config.yaml
model: "image diffusion model"
dataset: "microscope photos of single blood and bone marrow cells"
train_examples: 194171
image_size: 48
horizontal_flip: true
conditioning: "none"
arch: "dit"
objective: "v"
cond_dim: 256
norm: "layernorm"
activation: "gelu_tanh"
mlp_ratio: 4
head_dim: 32
fused_qkv: true
qk_norm: false
inner_norm: false
patch_size: [4, 4]
layers: 12
width: 192
positions: "relative_bias"
optimizer: "adamw"
lr: 0.002
beta1: 0.8
beta2: 0.98
eps: 1e-08
steps: 9100
batch_size: 384
epochs: 18.0
lr_schedule: "cosine"
final_lr_fraction: 0
warmup_steps: 270
weight_decay: 0.2
Rows from block 5 of a small image diffusion model, named by matrix and row number. Rows with one number belong to one neuron. Each number is 128 + 24 x the weight over its row's rms, rounded and kept within 0 to 255. All counts start at 0. Numbers have three digits each.
After each neuron's rows are labels from the 100 images, of 14848 (inputs lightly noised), where the neuron reaches its highest value: "strongest on" is what is common among them. Only what is clearly more common there than usual is listed. The data: microscope photos of single blood and bone marrow cells. In brackets: how many of the 100, against the usual share in percent.
# fc1: MLP up (model.blocks.5.mlp.fc1.weight, 768x192), inputs 0-95
# fc2: MLP down (model.blocks.5.mlp.fc2.weight, 192x768, transposed), outputs 0-95

fc1.382:175146184139100153127157134108077159079128132127102154110164109133108139139126145146133107154131064095171102132101116119109077137115169123158099132154186128075101122108100137143162113097157144121135102129138126133168109101157163101120133137144093161076099098152172106111147130111163129109
fc2.382:103155155158120118179102136137120128179118123159129123136120130126133148144126134153113113106101092106151123106110178169160093143121145118100147160134091120214142154164117127139195121132158128134134113166143109108138103132116092149137146132127122089092165117086151129130112153135139161121
strongest on: cell type: segmented neutrophil (40 vs 20)

fc1.554:153137098132116129135125153130079120146159126106111138115093117105146118135091129124122128143144131148128201157068116098099106121145112130080144141129133175098100096166151123105164113111135101096125083128100125164142109129152125128145147137124161110172123168118113101141137146135157141166
fc2.554:100122148132130143126125146097165124137110131116155114135132150152101123100114103107114126157156141141114166135075126136150091099147136125184140135128133117115101130112161104124171101130162105164105140158143165139131150129111094145128079125130137173150165134131134163133104130127146116114
strongest on: cell type: lymphocyte (37 vs 15.2)

fc1.65:147122108164120125128152090123131112148152126148130123125094095146129133101121133160133098138134190129113139169138134108146142142118158125127111133130198104084147120143122143144142138160100144089118108144053144133122096143118114113141143108131107142119147090157134123111146159153160132114
fc2.65:123100155158092129146145194152076113117140151124154111118107119166119139149080106144108124150134125125096186183160098132133137134151169134123134153114098121156143130117106151151155110113132128121120120125128139117116113145119123134134123078130152106080109138112087137136112164104112160135
strongest on: cell type: artefact (26 vs 9.8)

fc1.343:100094156042120103118145115162161154144098123137139125149141093127112129102118134085141174153117150132120125140140096084138064122141141120084153155136130168140155114192101132188123126156091098110124160145086126156117127123130137125092148097116113152078132103132110148101141136108171136134
fc2.343:133121133118118155135176128124138100111125100134142093108147114123148137081122089135116151124112153104108132145120112151093117109122145105191182160148111105157118137072084120148104115113111103162093089118109138117159143130142136076099097144127093144184112122125111125146150113108102146104
strongest on: cell type: lymphocyte (38 vs 15.2)

fc1.651:104142162125146153158112133165087097118133108145149139146154154088137157149126132132121122189103122131133141069121118140122117172130094115132139156169155102132136113126070135134152126111130118132099073176173134105126106135167137110110141189073133102110203126202134130096163102114102125151
fc2.651:124125117139168115131090160188112150136144161135116149171153110150125131129088105105099112118120154062112146124109143110119136156129129135121143078109105136149128114149144130130130141158127118152154127136127119137120123126148079109141113152141165193148122118082093115102126107173092138136
strongest on: cell type: lymphocyte (41 vs 15.2); smear: peripheral blood (41 vs 16.2)

fc1.577:111128117098159146104145118091126090095109151140149143147097117164134135211091173131132115137116146118125140116110137169123078132127133120135103123139079131108100116093115125105097114129118116148156131135124140143106077165134145119118132124171100115131138115147155149119149114111121139098
fc2.577:138120139113162102105121119090132156127142124136071123147163140130128174150111130132139141104123146109124130095116105135155079099128112129123178149127149132154124159135160107114139106109141114153157137119134170137124118115144127131109141133122134129130104186111144155128066119120113099124
strongest on: cell type: segmented neutrophil (89 vs 20); smear: peripheral blood (85 vs 16.2)

fc1.692:111158160081141091127165147127154136115125152106086119144151125136141117125086118106146099131168095151129154158088108091133121142098141129146133168140086076121124182091102133131141127096112116107099142157130120160073111113137114123164130122105094099107133132184160121118120118110116130110
fc2.692:098125142144158144119127095113140121131082105156104086172125124117152160124090122113115116157103122140113164118158132184139113140119114149139139158085145093120127188152125079158099095126113103127152135109124136144140113107135114129080130138138151151132118157090126123087152140149091132166
strongest on: smear: peripheral blood (72 vs 16.2); cell type: lymphocyte (38 vs 15.2)

fc1.118:096115174142157132139131121210140106081145140096113143146149116108125127118117161122162062146132167130141117087160151112106150152117120121078137136165137147129143120135104102153141125112105105128095136116101103103131141134112102121110148147141140151097153149172121127118106095089161134117
fc2.118:099145151108082167101089149179136139128125108124130132116126124145121128122096149097152059127121193104122111086101136132172116135167136124183126160131135135155146145125140129150178128131110122128136197182149144106124093127132159123161126211107131113150074127136148107130090139080145140065
strongest on: cell type: artefact (35 vs 9.8)

fc1.488:120123153088098166160145161122155186078112164101138155116128161132151115173136137110134101129114151166120099131135136083154108124145130152154160140129145127141108142111144097138112140112140133111151116086094120150108072110110175169153158128141149103077104135087158110123137127125171140143
fc2.488:120123103129150142107097137155140133099138131129129157125117143115158123118161140103119093107157182141113066157147078146107111137184159134114164164127122079131139132133089154113138113133133126160122093162122138140151142123131127137113124107106111146088177116114109135142125157161117142118
strongest on: smear: peripheral blood (71 vs 16.2); cell type: segmented neutrophil (44 vs 20)

fc1.632:134150085116176139142125077161114125122131154125132113108148107115133126112129161088137121179124094125148140126135137096103120138178133098137142125118141149102138102116121124132116097147173126164124081100098135151167097117091139131187126113105125106138104149149146109105148168110138145169
fc2.632:094140139180128145113158151130098109120160202097111136115150130097114106151121131125155141152131139183127112133175160128102109130099158124153130200152128118156080130136147104121088125131111128121109123140113108101114150117142136105114140116134118128161137140107079129111038146101107133107
strongest on: cell type: artefact (29 vs 9.8)

fc1.381:144158113101139106142121090193124092142121136145139156143175112109135123152100124109139128140125120138102078087116143129101135162132166099091163132124133120138129175142122120117130121127120122117142168153142122140130121129131157134168124085061130087126159074174113086117059116103100131098
fc2.381:134121123108111055108101152199141140094137147086131134107132143102149128127129174103137099150116144120118087083117114121128145115124136109157159096169164118135109165125126116153128103134141099128149095073139118119111111111131143114149117085176125166143106145086110112134152129103100118099
strongest on: cell type: artefact (26 vs 9.8)

fc1.414:116126145101114146127117124196111112136132133116146149078152125142165123120084140106148133134162137159109123109095149126093036153120144122122167161113133142139084146120160166124093137110122088091144151162140175149118154166086139143112127149099147100128114126094138166118154152157163131095
fc2.414:160102126156130130141079119173098145123148073139152149102122112128123133124142112151136154126121130089117169134151060146158075120107181140132112143154082163100112119143112143132137105125126110186110141090080141142123162149124116124172131114170175155159140146152103115113122119095171112102
strongest on: cell type: lymphocyte (47 vs 15.2)

fc1.161:197105140136178135109119178137155141116108067132118137118121140104139123100157080118134134097150099131128141180105194131161103103100161112113147141109065131075159131123120141119163138141120115156108120154156115119129115123126122120113126138093128120116220113090091142120126151132113129139
fc2.161:133123114091168129137123080122086119121077005131171098119118114139146159154116153130147102147118103109106170172185068145110129103138111131172133079144170146110093140128117133139109134160153135137147171067076121140177137115121124100148120148143153110128065128134110124125184127111136120143
strongest on: smear: peripheral blood (51 vs 16.2)

fc1.497:135098113136114126097136155091129118062142115086134168100089083132124102129121119114119141107157124158152125145072110084140121122173111139112120153108128115146117094170138150161095097113165101121101123087130111124168113126137109132196155146157144142143117139140138133108154105133143160109
fc2.497:161170116128157107106142112102146151125095102108096141126124128116152181134121150132145162158131107137132152143112147133162124095138097154127165158150139106135122151109116133153120099130147113159161172164087095146143110136156124120058137139128125101112162104140157131180115140106128101107
strongest on: cell type: lymphocyte (38 vs 15.2)

fc1.647:030121100120176112106115142102088125081156150120125140117133116098142137137116151112107131156150137139165143112159152127086125159123128135111122143155122133166173132112124143142023124137131091157103142200120160114137069114143132132154141118108149129102128133132148142105112148113120153119
fc2.647:086115140132098125150137170160109125132142124145139134130136131139143143111153109150143083112116117124129113109104173133164059131112117136131122162150142124196152127126125128176120130109143148159106167142148135124102124143132162115115134204113136063127059122087117098123105141057129145127
strongest on: smear: peripheral blood (89 vs 16.2); cell type: segmented neutrophil (42 vs 20)

fc1.332:108125117055142107115100116123095138114127119117122138073118125091149116153123119070148134121136137146122122145140124066125137117137118072137149185100119131130152117140113126132085153149135116130110143131121124135114125144083146153157134094104133135102163089148139153125142147112136147125
fc2.332:141102163144085142108116198124146122168123111154114133153147149163146156133155125117165146132116114109139152142127116144179066132152093147121070153124141135146139146130122134139119112167115174126112141129106150117119108125136111123105116126122140111123094092117122133099101144086079139118
strongest on: smear: peripheral blood (100 vs 16.2)

fc1.562:125120116102143149129126127111137096114127160145062114120145126121137138161097119108132131134131150136101203113039143109134139119120184113111140128129121132117117106133093103129120147092106125111124137159122090148131119104152101130133133205146133134142158122148156150132162109169116124099
fc2.562:111126135114145100109158112125120126150104122119127149134112156097131132106104125100118121151131140121128169117044083144131154107121153113109130152164120158145157147105127143143147152089124151101123134103137145149140129133132159118160143233106091092129100139099136145125076091067104109123
strongest on: cell type: segmented neutrophil (80 vs 20); smear: peripheral blood (74 vs 16.2)

fc1.407:152126130106145126171127097107135163163099117147095160147130150124131127147112098130117144118104079117098125106127169082104181126124105143137111140140157144171128133167101142106090094128154130126154092073109124114142124139155140106118132088097166163188168106082153100099122163139108168166
fc2.407:092091123133120153109150140091129132118098144160151112119096122113124142137145089126145149137158107140112102106110122138151142110139084128134069128140129121079131130134137146117140136138133177071142141180140133130074131131103101124114127116153138128168093088172145137096118117116128127127
strongest on: cell type: artefact (26 vs 9.8)

fc1.184:103151137142119149153170141103112117105140104140162153129109143069153105157167155140163130151145088121114113127111071139138181118130153115135107133137176110137131136132124154064112122148141116124121110120094150108127093132123152135113150040147131150099161121126122084126096154107101147121
fc2.184:152110125108121144129107140138088086116055088139110126087141158133131093147165100141122121123125085132128124131125167137170189122143174130106133121135093110131127092102137104075200111116118116131139176148140158119098104140140124135137116058121112090124095163151146121126133135144085157143
strongest on: cell type: segmented neutrophil (44 vs 20)

fc1.663:128119106082109117126151149144132134153132140145133130148141125135117122093107115132116193120158143126119088195130085111162073123116181124104106143162132169140134152202120104173088153133134097144104156113069130168100124105130122114105165108112134126080150125152098094113122148117106143110
fc2.663:094135125141081151137116137129163106133146124129145113155136100139136123118115146120104194134153146109152119155108161181096084094139161110126134093121125147124144136098150097160134104122093090137107128151161146104133104095113098145096071110139120153152148146118103136160177128143083134126
strongest on: cell type: lymphocyte (37 vs 15.2)

fc1.705:108168097128129105117122146110170137170164139140148149134166105097124141086107139133109148162113153115127135126103125117117144142131129125135110141170111180103113153143101111104140121112124122113115158121120186072141111124148121111127108119155117146173127030134133121102123139122150120112
fc2.705:127118106135164113123083123166107153152103092123137104150129128154121124133134155197127149082129184137144118075125164117094125129128121134107151154139131101134183087139132138128123126157143144125101122104089117097131122102136147122122158136067175106093146144122055136091138125081155153125
strongest on: cell type: segmented neutrophil (45 vs 20)

fc1.137:098102116136139131106131142158097136080156191130134155157094108111147090125123169130108157196133118130139200141100126128124119134080119144106120129141115135123162098130096131146106135131092088141130093126112141134175085155169111147112148098147131141124115161120124135119137121149129153155
fc2.137:154100156079153136162129104101165181165121115107126111143128125115150137138123131170142094105142127136075145130145138119135164143123171115170108175101202125124103138103103087094120104124143156109111104100167128086140130140118141108111098151081124077134173115152154123144165109143102120140
strongest on: cell type: artefact (33 vs 9.8)

fc1.435:162173124120099144108160120165101108174106111123143161120163103130135150124105166141164112164143113108114084178126133137112102145132138142134149151150145152112121126128118132083139085114136094153143119135096118138098140148096150128130111118112123092172083113136120110126133171134128108108
fc2.435:096142104127120112156074171098157135084129130134144101141149143164140117100113122174118131148145109112149093175119127148143084120132131169149139189143101094146131139123101131111084128127114155128110142123092154127113134130106106140076094119121145158168208143127135160160136135110103105127
strongest on: cell type: segmented neutrophil (58 vs 20)

fc1.593:135133145120119136156128154168172133165122103125143138129114091134128131104121129127079162118152094132126121114084172118116096162143167141180176149131148121183092128134139150118122099141152115071135136152128110143200134152128094110106113145076160114110120102152151109117172115132132149120
fc2.593:176153155144114095117116107171172132096152088128101112147172113117138130133165114145145112102132108075104132110074109129142138129126150137090124145126092136123117135118145165111069124134131153143119129102228120132130146119161145101093129142164123129132099138134131122116113137078125133133
strongest on: cell type: lymphocyte (42 vs 15.2)

fc1.432:087140090148104131129111068140129126120115149124117148157120123143144131128133101140164145132111114105112175135144135094093099138121132097160100141170120147119128140116126171095113139137131161126106110128131123145105089121142130100141116099145150115131150100147141088121128135069158138155
fc2.432:145120136093064109131137149134103129151154139166144159134136124158134119107143113138102177139123116118120112077133166154159161152155130123124109139131126147132148147104105133131110114148139103161154115148113147102182196131130132121134110162120138120152131125138132158137129129191200111113
strongest on: cell type: artefact (26 vs 9.8)

fc1.209:138150116113094136128137142129178114112148143090075131123145081164122136127117106128122150134156112130147129149097132089141153114147097141128128143132113135078114111128102093150132105095167109107138174129120120148140142115111147117154143147192126163106097108116131106131110114126133153117
fc2.209:139105106153107099172163151154078123166133122156133139133123124087118139146123159124134167123115131118143121143174138138131169137135069149110072146122097131146152115142150118121131156146127152106146103141117125117100159129148132140146123162094119078128126125131138125102160106073122145152
strongest on: cell type: segmented neutrophil (45 vs 20)