config.toml
arch = "dit"
model = "image diffusion model"
dataset = "microscope photos of single blood and bone marrow cells"
train_examples = 194171
image_size = 48
horizontal_flip = true
conditioning = "none"
objective = "v"
cond_dim = 256
norm = "layernorm"
activation = "gelu_tanh"
mlp_ratio = 4
head_dim = 32
fused_qkv = true
qk_norm = false
inner_norm = false
patch_size = [4, 4]
layers = 12
width = 192
positions = "relative_bias"
optimizer = "adamw"
lr = 0.002
beta1 = 0.8
beta2 = 0.98
eps = 1e-08
steps = 9100
batch_size = 384
epochs = 18.0
lr_schedule = "cosine"
final_lr_fraction = 0
warmup_steps = 270
weight_decay = 0.2
Rows from block 5 of a small image diffusion model, named by matrix and row number. Rows with one number belong to one neuron. Each number is 128 + 24 x the weight over its row's rms, rounded and kept within 0 to 255. All counts start at 0. Numbers have three digits each.
After each neuron's rows are labels from the 100 images, of 14848 (inputs lightly noised), where the neuron reaches its highest value: "strongest on" is what is common among them. Only what is clearly more common there than usual is listed. The data: microscope photos of single blood and bone marrow cells.
# fc1: MLP up (model.blocks.5.mlp.fc1.weight, 768x192), inputs 96-191
# fc2: MLP down (model.blocks.5.mlp.fc2.weight, 192x768, transposed), outputs 96-191

fc1.651:077134110106106101139091112128112114112090098094128131168119155099109090132136145099171115123105133119151112112118144165129107096139103116107105107149158147122134135155132091131150124137127165148136139156133126099131133124137134130111141119114135163116111132109133166122121143104122152103
fc2.651:064134141135151137111128120133157147093117119122122131142126088115132108133137123154121112153130061125136123139105113205115106149110127160091135127116133109129116144165169111109104161123138120068133141153143183160121162141135129127137088134192173136155128151137157145143141146099125140177
strongest on: cell type: lymphocyte; smear: peripheral blood

fc1.684:140136136151147144143156119138089135116134149175081093149139091153130151091120133146117136134127081114170062149114102132129125143164115133132118140145113145110123102147129124146157102135150140114095089110177126126092134132072104115152155160144109117106119142082145106088156109128158161135
fc2.684:091143214124158091121100122139123104156189098120100147086157132135134102149116129138104141091150138153074156147137157134092112171125173110090125116112150109142105143106205123137139155145122107118117135161136128137142145107151143109134163086088122120151138156089147168110128125154128102101
strongest on: cell type: lymphocyte

fc1.381:107117125148120122160152131173122126104108101111143110138150122134121155157133122108160142128192145131136134148128147131155082098105106142088144119099108103102128138115135130159145116108125103163114151151112145163127153131141118127117099102181166163115073120117131121090115175113105100114
fc2.381:117143161137130129173081132115118124145160126122119164084144133124096126135120153135158086123076104100120134132122126115087166136133131117127133131139119117149114150100145148088110171111105120158107117131121114122132101106107100114126090113071171120114086175148125139150145197151107140146
strongest on: cell type: artefact

fc1.129:100069112182112157122123104125147138148114132151130101118088109131140130130110152089155094075124137122114151136099148128065133127116115112088189150101131160115124092142129162102153148122130142121109170113156135114079108129165147128145119151144181157128114143101178109117174146106095149121
fc2.129:114139142146133134142135123098091121155143141108146116156089106133115138115117143114163098138105116117129135108136118111192134128103134161130118101145129188120102136150136162181136180157134136122103064079158131121141136125104131136146106126128184102100126097123112108131112160117131139089
strongest on: cell type: segmented neutrophil; smear: peripheral blood

fc1.68:096085164111091106107091143127145090132142133113090125147131115131119123082108101082122132112172156158106179139129126122114119142116120134121137085121094154133130107087118163125130141100144140105110147121128111137119151115145115124110095104138145128113106152134139116133129084144137148106
fc2.68:142109161175120141139139125137146136129099127127118116188082140089132137142102147143154144130127125156123119129140165119146141114141105116151136121129084128148139129105176171108132150116150137152137107079111135142117129144124121137098077165073157114107156107151112131124135077113140125147
strongest on: cell type: promyelocyte

fc1.237:105113171119113105134135137103130113168130084131116128178133118179121127137141142106095102124116158150143128172130153067143086109103107114128147113071126132136132133152143101135158133128120108117142139127106086144168137123092111149127094105147131154128099136094125097094121163122123164081
fc2.237:123160092155132116170131097125131087137132136112147139084113115111175143094116138135145099148103115115091149115128133074074118138138125167118122106153096103136110138137153095123165097132140177163114133128124102146137146108150145133155153091080148129155140130146077086146122150122112127147
strongest on: cell type: artefact

fc1.532:119094136145147141108103145153144133143132099160142137156129137147108168135152145094134123087099139140114122128136127135038147092132148122080124126136076130125135163144139167119131127121168140082133148147123145160106114080128109128100123184156137126097150127089144135135123130090136144140
fc2.532:133095151129111126142124124130133162140112067148087116145144121090112122135138102132118166144133150105138135073110123143101146070104132132126109105106136145121131131089120140112130162138101117177144097137114134105128131137092135112176135125104142160145098121140135119170103123137159121110
strongest on: smear: peripheral blood

fc1.397:083125129156168132108147107135156143134140140129143134162117135138145127161107118141152123126076152120126121127158133088131127130103136099116145132095107158125162120138083112144150155120129163123100088118167133197122147112095153121117094152083142134129094155097149158145128133087119116135
fc2.397:120108151137131098140149143133128153125148114109075125170150113169159158118154166147136143147157114134156103111145159118159142114132114118128161172171077141099137117120067132123148146147132099128121117127148104161131126132141126131110167135118136147131106137131125112162119140093119135082
strongest on: cell type: blast

fc1.436:107081082112080142149073111099132122155115099093120115160109095117144157130111115126129144119125101140169160112141112123121103122085135122073144141126146133118132122137165140140116137103134133122145155103085096118135125094118131135110120146155125113109095146124152094154184123086124096101
fc2.436:080138160119154123151174107143119136144133124143116096165108152144129165120113109111086139107130166154128152131124128108147134109145134124119120129099140154124121090119179140102089156121110139139118121100112095127106118143103169105126141123101109108120108144101093151145107170109169135149
strongest on: smear: peripheral blood; cell type: segmented neutrophil

fc1.627:129123132159132136112113105179101126125157127125116122134077082177098133137116121143143134117080119108102127142130197165126138093101135174134146129113110123151117111125099092115126129114168176121118114109138173166125142124117161149155140112145138123104125168105148140122102161133116132136
fc2.627:118142095147118110134140111115114119145116155118123109164120161100126166129122136119138134148122145138152097152110102113194131134145136117129144102099096081167145126055122098148160131121123134132111162108125159089117124119183137105168087141132125139169192140144130141101120147125116109116
strongest on: cell type: plasma cell

fc1.47:131140147157153162107106134116121144119091131194084097100135125149123130125119121126161137119142111127105127154128085149108117139134135123144146104108134125101138125138125123095144133098144119127078121127150100122124085130129106114107151139111221169129094164096147128080146106108106155104
fc2.47:125164134136156068067153132147137118116152086121122166116133142121182181113103146120118117137119138142155113116150079101106145163140104148138112148166126126152119154110078130145123174130115109132125127132120154117131107084177142152136129125158136110118147136137119101160140123118129107114
strongest on: cell type: lymphocyte

fc1.205:109107159143129123093121123148161127117104116142093124123109086158132135089109130137123124106141133129112157130116153179131140148118097139115118114160082152147128081106167106106129144138149161118114084108106139099098155093143140115158127164104111104143120144133141107147182142112119152119
fc2.205:139160090127146155133112116173154110146144155088115122081155107138086146104133122107144122143132123143149135154142115110114105069099121127127137102094128105125151117086085110110140116150137107119102156128160135169155145156110137161065112141118096145124147141145132145121161119132117140149
strongest on: cell type: proerythroblast; cell type: plasma cell

fc1.157:109128127136137139084119153130119123105140165117114126134121135144112131137149155157129154109173147144132140130108162155124158080145153155161134109145127129164130107173160130107121164123128146113116128134129169137124126111084113113073126127190084140139097155110121155144139087165138140132
fc2.157:108152142108135104099145108141148143145097139123151145110139139118125150129129104150108123126103097127112109111165108139103115166135129116131115117108098108124145145162143151187116064126135126163109123154134163150111130144131116137076132124100024119145125109136146147139122081119136162138
strongest on: smear: peripheral blood

fc1.712:114105075139159118102118122122094084114117119136147100114135083137165136126147122117171138111135108129125137134124128150116138151094132147118154116123110142116142122127129138143120184146179115096099133120141123114085110085118123141112128141189163110153143180115172080136145105162147124108
fc2.712:163146134137113127084118099124164122133083143125125158135145103145119125076113119135128101121095157124105146126126155134115111126175119129105136138144098112120110147133139101162152085136113140127097092099129133104103118110112129117141182107090158126130173141128121109127125149167148120139
strongest on: cell type: erythroblast

fc1.761:143127153098119147099100132110100129121136140138126135133114066149092127171072127150133093146090153134108125147102103107126121142165129141135118138095169129135131086123133130136125131147162146134105145075155135129064164118207125146175144106130122110104110143118131123137158113136135132124
fc2.761:129114175085059125150146166131130121131163118125125147115113127122154098060089106145130135124149137112164123134135139130148154104149124152122125118126161130103114110129161123151154147123171168098104098111160140112125076119084098093149141109112131153064093115110112124120147160153137109135
strongest on: cell type: segmented neutrophil

fc1.12:100094105143096127139087137092131129193134133101121096168119103123154195156140161160111135070122099148138122127115088118120109089145185172094148116135127166121124140138167119095142126125108160132142126139115123159150161118101124134143150115145101141094118137114134088160108131114121105077
fc2.12:111127132127107161108125114090132119187145154104127162152101089163108077122129119133183134155148137143112100157150104139139111115107129094126140111126151145103136163137121132111160122112129098172135134121123134112136128143124123148121136135127150088112102116146107143101122102165185104144
strongest on: smear: peripheral blood; cell type: segmented neutrophil

fc1.57:151102102158125161122132129107125128130112164165169099115134104132145154145117124138093102091089085128157153137088130171131133152113134145116156128073149093117140124109119119082159125137146137135124165119157142135140153154180127118109103144126125132123117170119142091149145098095125130107
fc2.57:083144105125121136113142156134126143126141126098108142133142099163136136120130091119127129123143131140141129119143122133123105105123131151132099109174182174117132129148107099174117139120174145134152141152156145127117112116063143154115134121137137114135137124110116139108122134146138124143
strongest on: smear: peripheral blood

fc1.564:111084156109110085111123125137149082147160116115102129138125120162092144141108120086168096140112098151183135139121112119144162096152127123118137108161073138141155085185178140142129099118146147136115093140125121134128149139064126135107131149141109135161072126130127143091120138110145148115
fc2.564:103138159139116138118125115126110113106127160138107131074160164138110106154109093107152144151125123105148154118123111161108115156102094121125132112126043141104125141196133104091133103100155139141092096109122135130126095103090117127082152103136131152126125107131135135155165152097114111118
strongest on: cell type: segmented neutrophil

fc1.118:063125123140178135108133121122119086136137112124159114168111131121128105115130157105143085089106167121136127118153147097112052108113132113112130125098112117158098137186133120152107099121121117097099122128143122122159129078138127119077145134127155188124101133115146118166135166122128129115
fc2.118:124126146097114133116141122128109138123127134106107146116130121143145135129120129126155127115101096145136062130126105090133150164162146126164123135145149137139134120129165141092102111112116143117142130133137140099128083131142153130131105137107120166162128144136161120114112178124136096138
strongest on: cell type: artefact

fc1.435:135153103142170155120153138153126135107175134097071128086135108154118139127108096137181154156149103094158142120154105139129144110154137130131088105164101180095108123118127203089124114133134120083106132124166119146141163151167126147093113180163142144131124119145115157128130114105152118155
fc2.435:121155097097123127146119094155166128128146139166190174103159141102145097134097095103123109096124156143123143148116143118113106152128156139136122131132094166120132124114114167143156133174114174133080124111099135126103086142104130096113087133112119150116129132126155090102115134147132103126
strongest on: cell type: segmented neutrophil

fc1.416:114137155132107134156104129118101098148115157147125108105136118136131136121160115121131089094178112122136145138134098186055132112100120149108155122105144148112104139126102187136146108125164143122127119109134142126134076105111124183160125121153143080135158146120132080108133151124109127115
fc2.416:107146123136117127101121157130118111150128105125088127138154111151129127143111126121186130123099128138130129146101130182148135116170119131137171138132146138107127123125124131114127150120141117109133154130139096097121125148120124141119127166118130124097153146124160133115127138148126104147
strongest on: cell type: artefact

fc1.514:122135157136134098151147124127141148127133131089163125104128089120134111094156134128143123144092073092150144131140145140119137101128125158118136126109119142118109117118168179123149125126088158110142116132155172185185165102163130121159108128107144145113154145092147124164146160088119125136
fc2.514:104130136135139087148133136117089158113145129100122125131127123129129133164126105133119170120126176108120109147118137164121169164125142069124104139085131148141130137155141152118143135131108093143109145107119099113138094132088129098138131112142201102128133130125108121137102116126130131134
strongest on: cell type: artefact

fc1.362:098119071146104135136113120089118112149152122119168081187109114122146117158126140108133088094109139132092070139112058096141113127096128127117145128071106117128112129135135117134139088120144159118092100140140128153112142110124156146136142129120129153160124164123157123131124094106128140113
fc2.362:132158115150124146117156119122138130132163116101128135150153117122154146109138142143127143157080161151196190149113114107121068123160138150098136100142081114117120127138110093171156134141137122118098111140142161049161138122112114165135126132078118128136088113126132134134118082140167140141
strongest on: cell type: eosinophil

fc1.504:093092180153152109141131151131082135124133126130109132182127106114112135124138116133095135114105111116117147118125166070100122107104133138125124110103116163125146122183136164133112135131145147089116126106128116137145105132123133103080097137144141146091114134125126126123133142116120144138
fc2.504:114156046145129130119160154138094138144131135133105141094139131108155146138133101114151118116121105128120154130090154075122122126142123136115114154166137139149163113140145113115131129137154205121124120126116141147129117136125142129134158141175189154158151095113116110112138127076146127122
strongest on: cell type: promyelocyte

fc1.507:105151147144163155109148125125181146123116095154069104110124111131126110119119145122102157164107106152128118113111130121136130111126126136150119123121106134109079116123126109141198118115125118146134126113146139131121135126074112112105189121136099144154132131112117111115135113125112107118
fc2.507:139129132139121150138128098098058151120127142124153112114105152103137148135111131165133127171139163117098112118129127125126118147120096140118106150114105129131118140142121164130145098122149156143133136139104164135121116155132138118087171114123130140150089139140101100106082151144139145139
strongest on: smear: peripheral blood

fc1.492:122100088148104149086109136116126130122112161150123120096118118126116134148125145113136133091138140144092157146123144052115118133122126116108148116126109117157144122153117052111119134108134087113110099130129125126138092104114125118064168101132129115123130126140141135135125090151113130118
fc2.492:133145145112140128136104134116149119144107120115117132130133143132110129130137122120159135101118155116123147128130138158097145171124149127122113102142153114131141153094155115112114138111128124142140090135122094125107122130161112126118160142091167150137174114129162120108108162156131112139
strongest on: cell type: lymphocyte

fc1.723:134105077132126148076113135103122112101103141122139123104113132103112124071148128123133107094134134159093072122121080162092136110110124168117156117152116159119136146114172135114141149110134112110117088096168123116130168104146139146182139168104152141143149163149128106115181104140141150138
fc2.723:101120186100115133130119082157131127153111119106132125133123107122090130163122137136108125152103144115140149129152150125138144114139139120125147110124175115131127118145122123136157103132132158170128103106148097142150195147125118166043155119084115111145146108126141137157139146104135136113
strongest on: cell type: erythroblast

fc1.131:104114122136095126125097121136154136137128120107126119103121092106168149141127110097132112119159170103123103106116126113151107061101148163118160129074168133145108102124099072144110167136127134121153123110092123158072163111111138133117082097101120146108119165120136128124144182102140117131
fc2.131:105126145128124122154115085129071103137132144131144111137124176119100113131124132160136140133088089136108098146140117152111129207119125117125154138175175103135161151110129100104139116133121105121144129127111140147154075099123128129130084130182085150134117129122130182123131145114123124128
strongest on: cell type: lymphocyte

fc1.345:097125121114177117120107132135141119117111131121166089138111113107110123133153121110125079099093177129161145128136156148100093145127125131080124113101106118130094159145137112113099111146131106117140117112121061134138140120123129146175143122133138159162074130120162082133111142116133123112
fc2.345:136133104160102117126118129127106113127122149128153098134125119130139144074124109115177174143146073141137109116137103120149159106147099131128150149207144108117120091136156096139108104088134157103110154106123112145142112137101113111176115159111080091137107131139146117139137159118135136085
strongest on: cell type: erythroblast

fc1.439:117128138133139168118100118143127114128184106135168116191115127142118109141100156136131118101155124135130157174114095108111076116136144128179108126150093159128102133144119075131125142116135097125080092105126125142124112120096137134137164160141128101132126159141148134114127068101153166100
fc2.439:139130113128147074134152108147110142127144123161108110123154133138133147159146115117108135158123123114151063090117106114141130076128145145153129143109148114167161159108104133148119105100107111149090120133149125110126119136093153135152140111115128099154091097090128125120127172152128133150
strongest on: cell type: blast

fc1.477:115132129160104143121108131114137134098144133143131129172112122130071108143086132127113128070154163117101136138113119173074097157142135129123132117152110143121125126196127128191116130099144137112117100092119086143123116120103133137111151094189170132167131140139137108083145126128121125105
fc2.477:127114106137106130115108111131127144148096124126115146062164149135174115144109104138135150139100120152098133148167120162173104096149128127141109150108132117123141114201115116023109105116132152118126113151119177099102113113171148129111182100094152154142125117086131133153131190105130121128
strongest on: cell type: segmented neutrophil

fc1.559:109128110142141168124150124141137107121135159144156110123120124154199133183138128131164149095105163132150115125164092053151144162150153145106147129090109134159107137178124157126139134124142158130119147110152157214104129118107121128114100149108180144124124144127138103121144120067112131125
fc2.559:161128174131089101125160111111107167148146127113122146114137090141134142137167100116133172140161090109160113108128123110124100071148103144144144091169099123118129115148122119093139187169177135132155125138139101150153091121097108107133121155179157171101099121115129134092111160109122156130
strongest on: cell type: artefact

fc1.65:140109140134157117114149119106147138116115139145119110126095099121118112132096147128129125111166139133140120118107056085153158174110117118138124135083113165164104100176120184112146113092142055135104102083167155126100142132056132119136153174091152144164111142124140122155140138106135142135
fc2.65:117125123149126163135114144163121134130106133112095119082127177133102122180160163122084138106142145111143137158119156133093118117122111160119136135150132130169105098223115157178113154133158164140122114129127125118098140121151154158183130124172141115141126114128089149119122102121117123183
strongest on: cell type: artefact

fc1.432:137148099159130106117155119182136132123056099124144109143100133171165136152096088138163149130171088093125147119129085119092136123127101135100138137081139171102149114170111164140132129100160122144125176107154191147124168117132139128083124119151153105168111145095146121122096149079126111125
fc2.432:121143143113133144140111137161135106126132117113143141127120107106160129107092126139161144128119176159120147127147186155186120138163122121122127113154142195117118136074104171152151125114111123179142165102115121143130132110131160137091154108147166140146183099118150128157126161087146087115
strongest on: cell type: artefact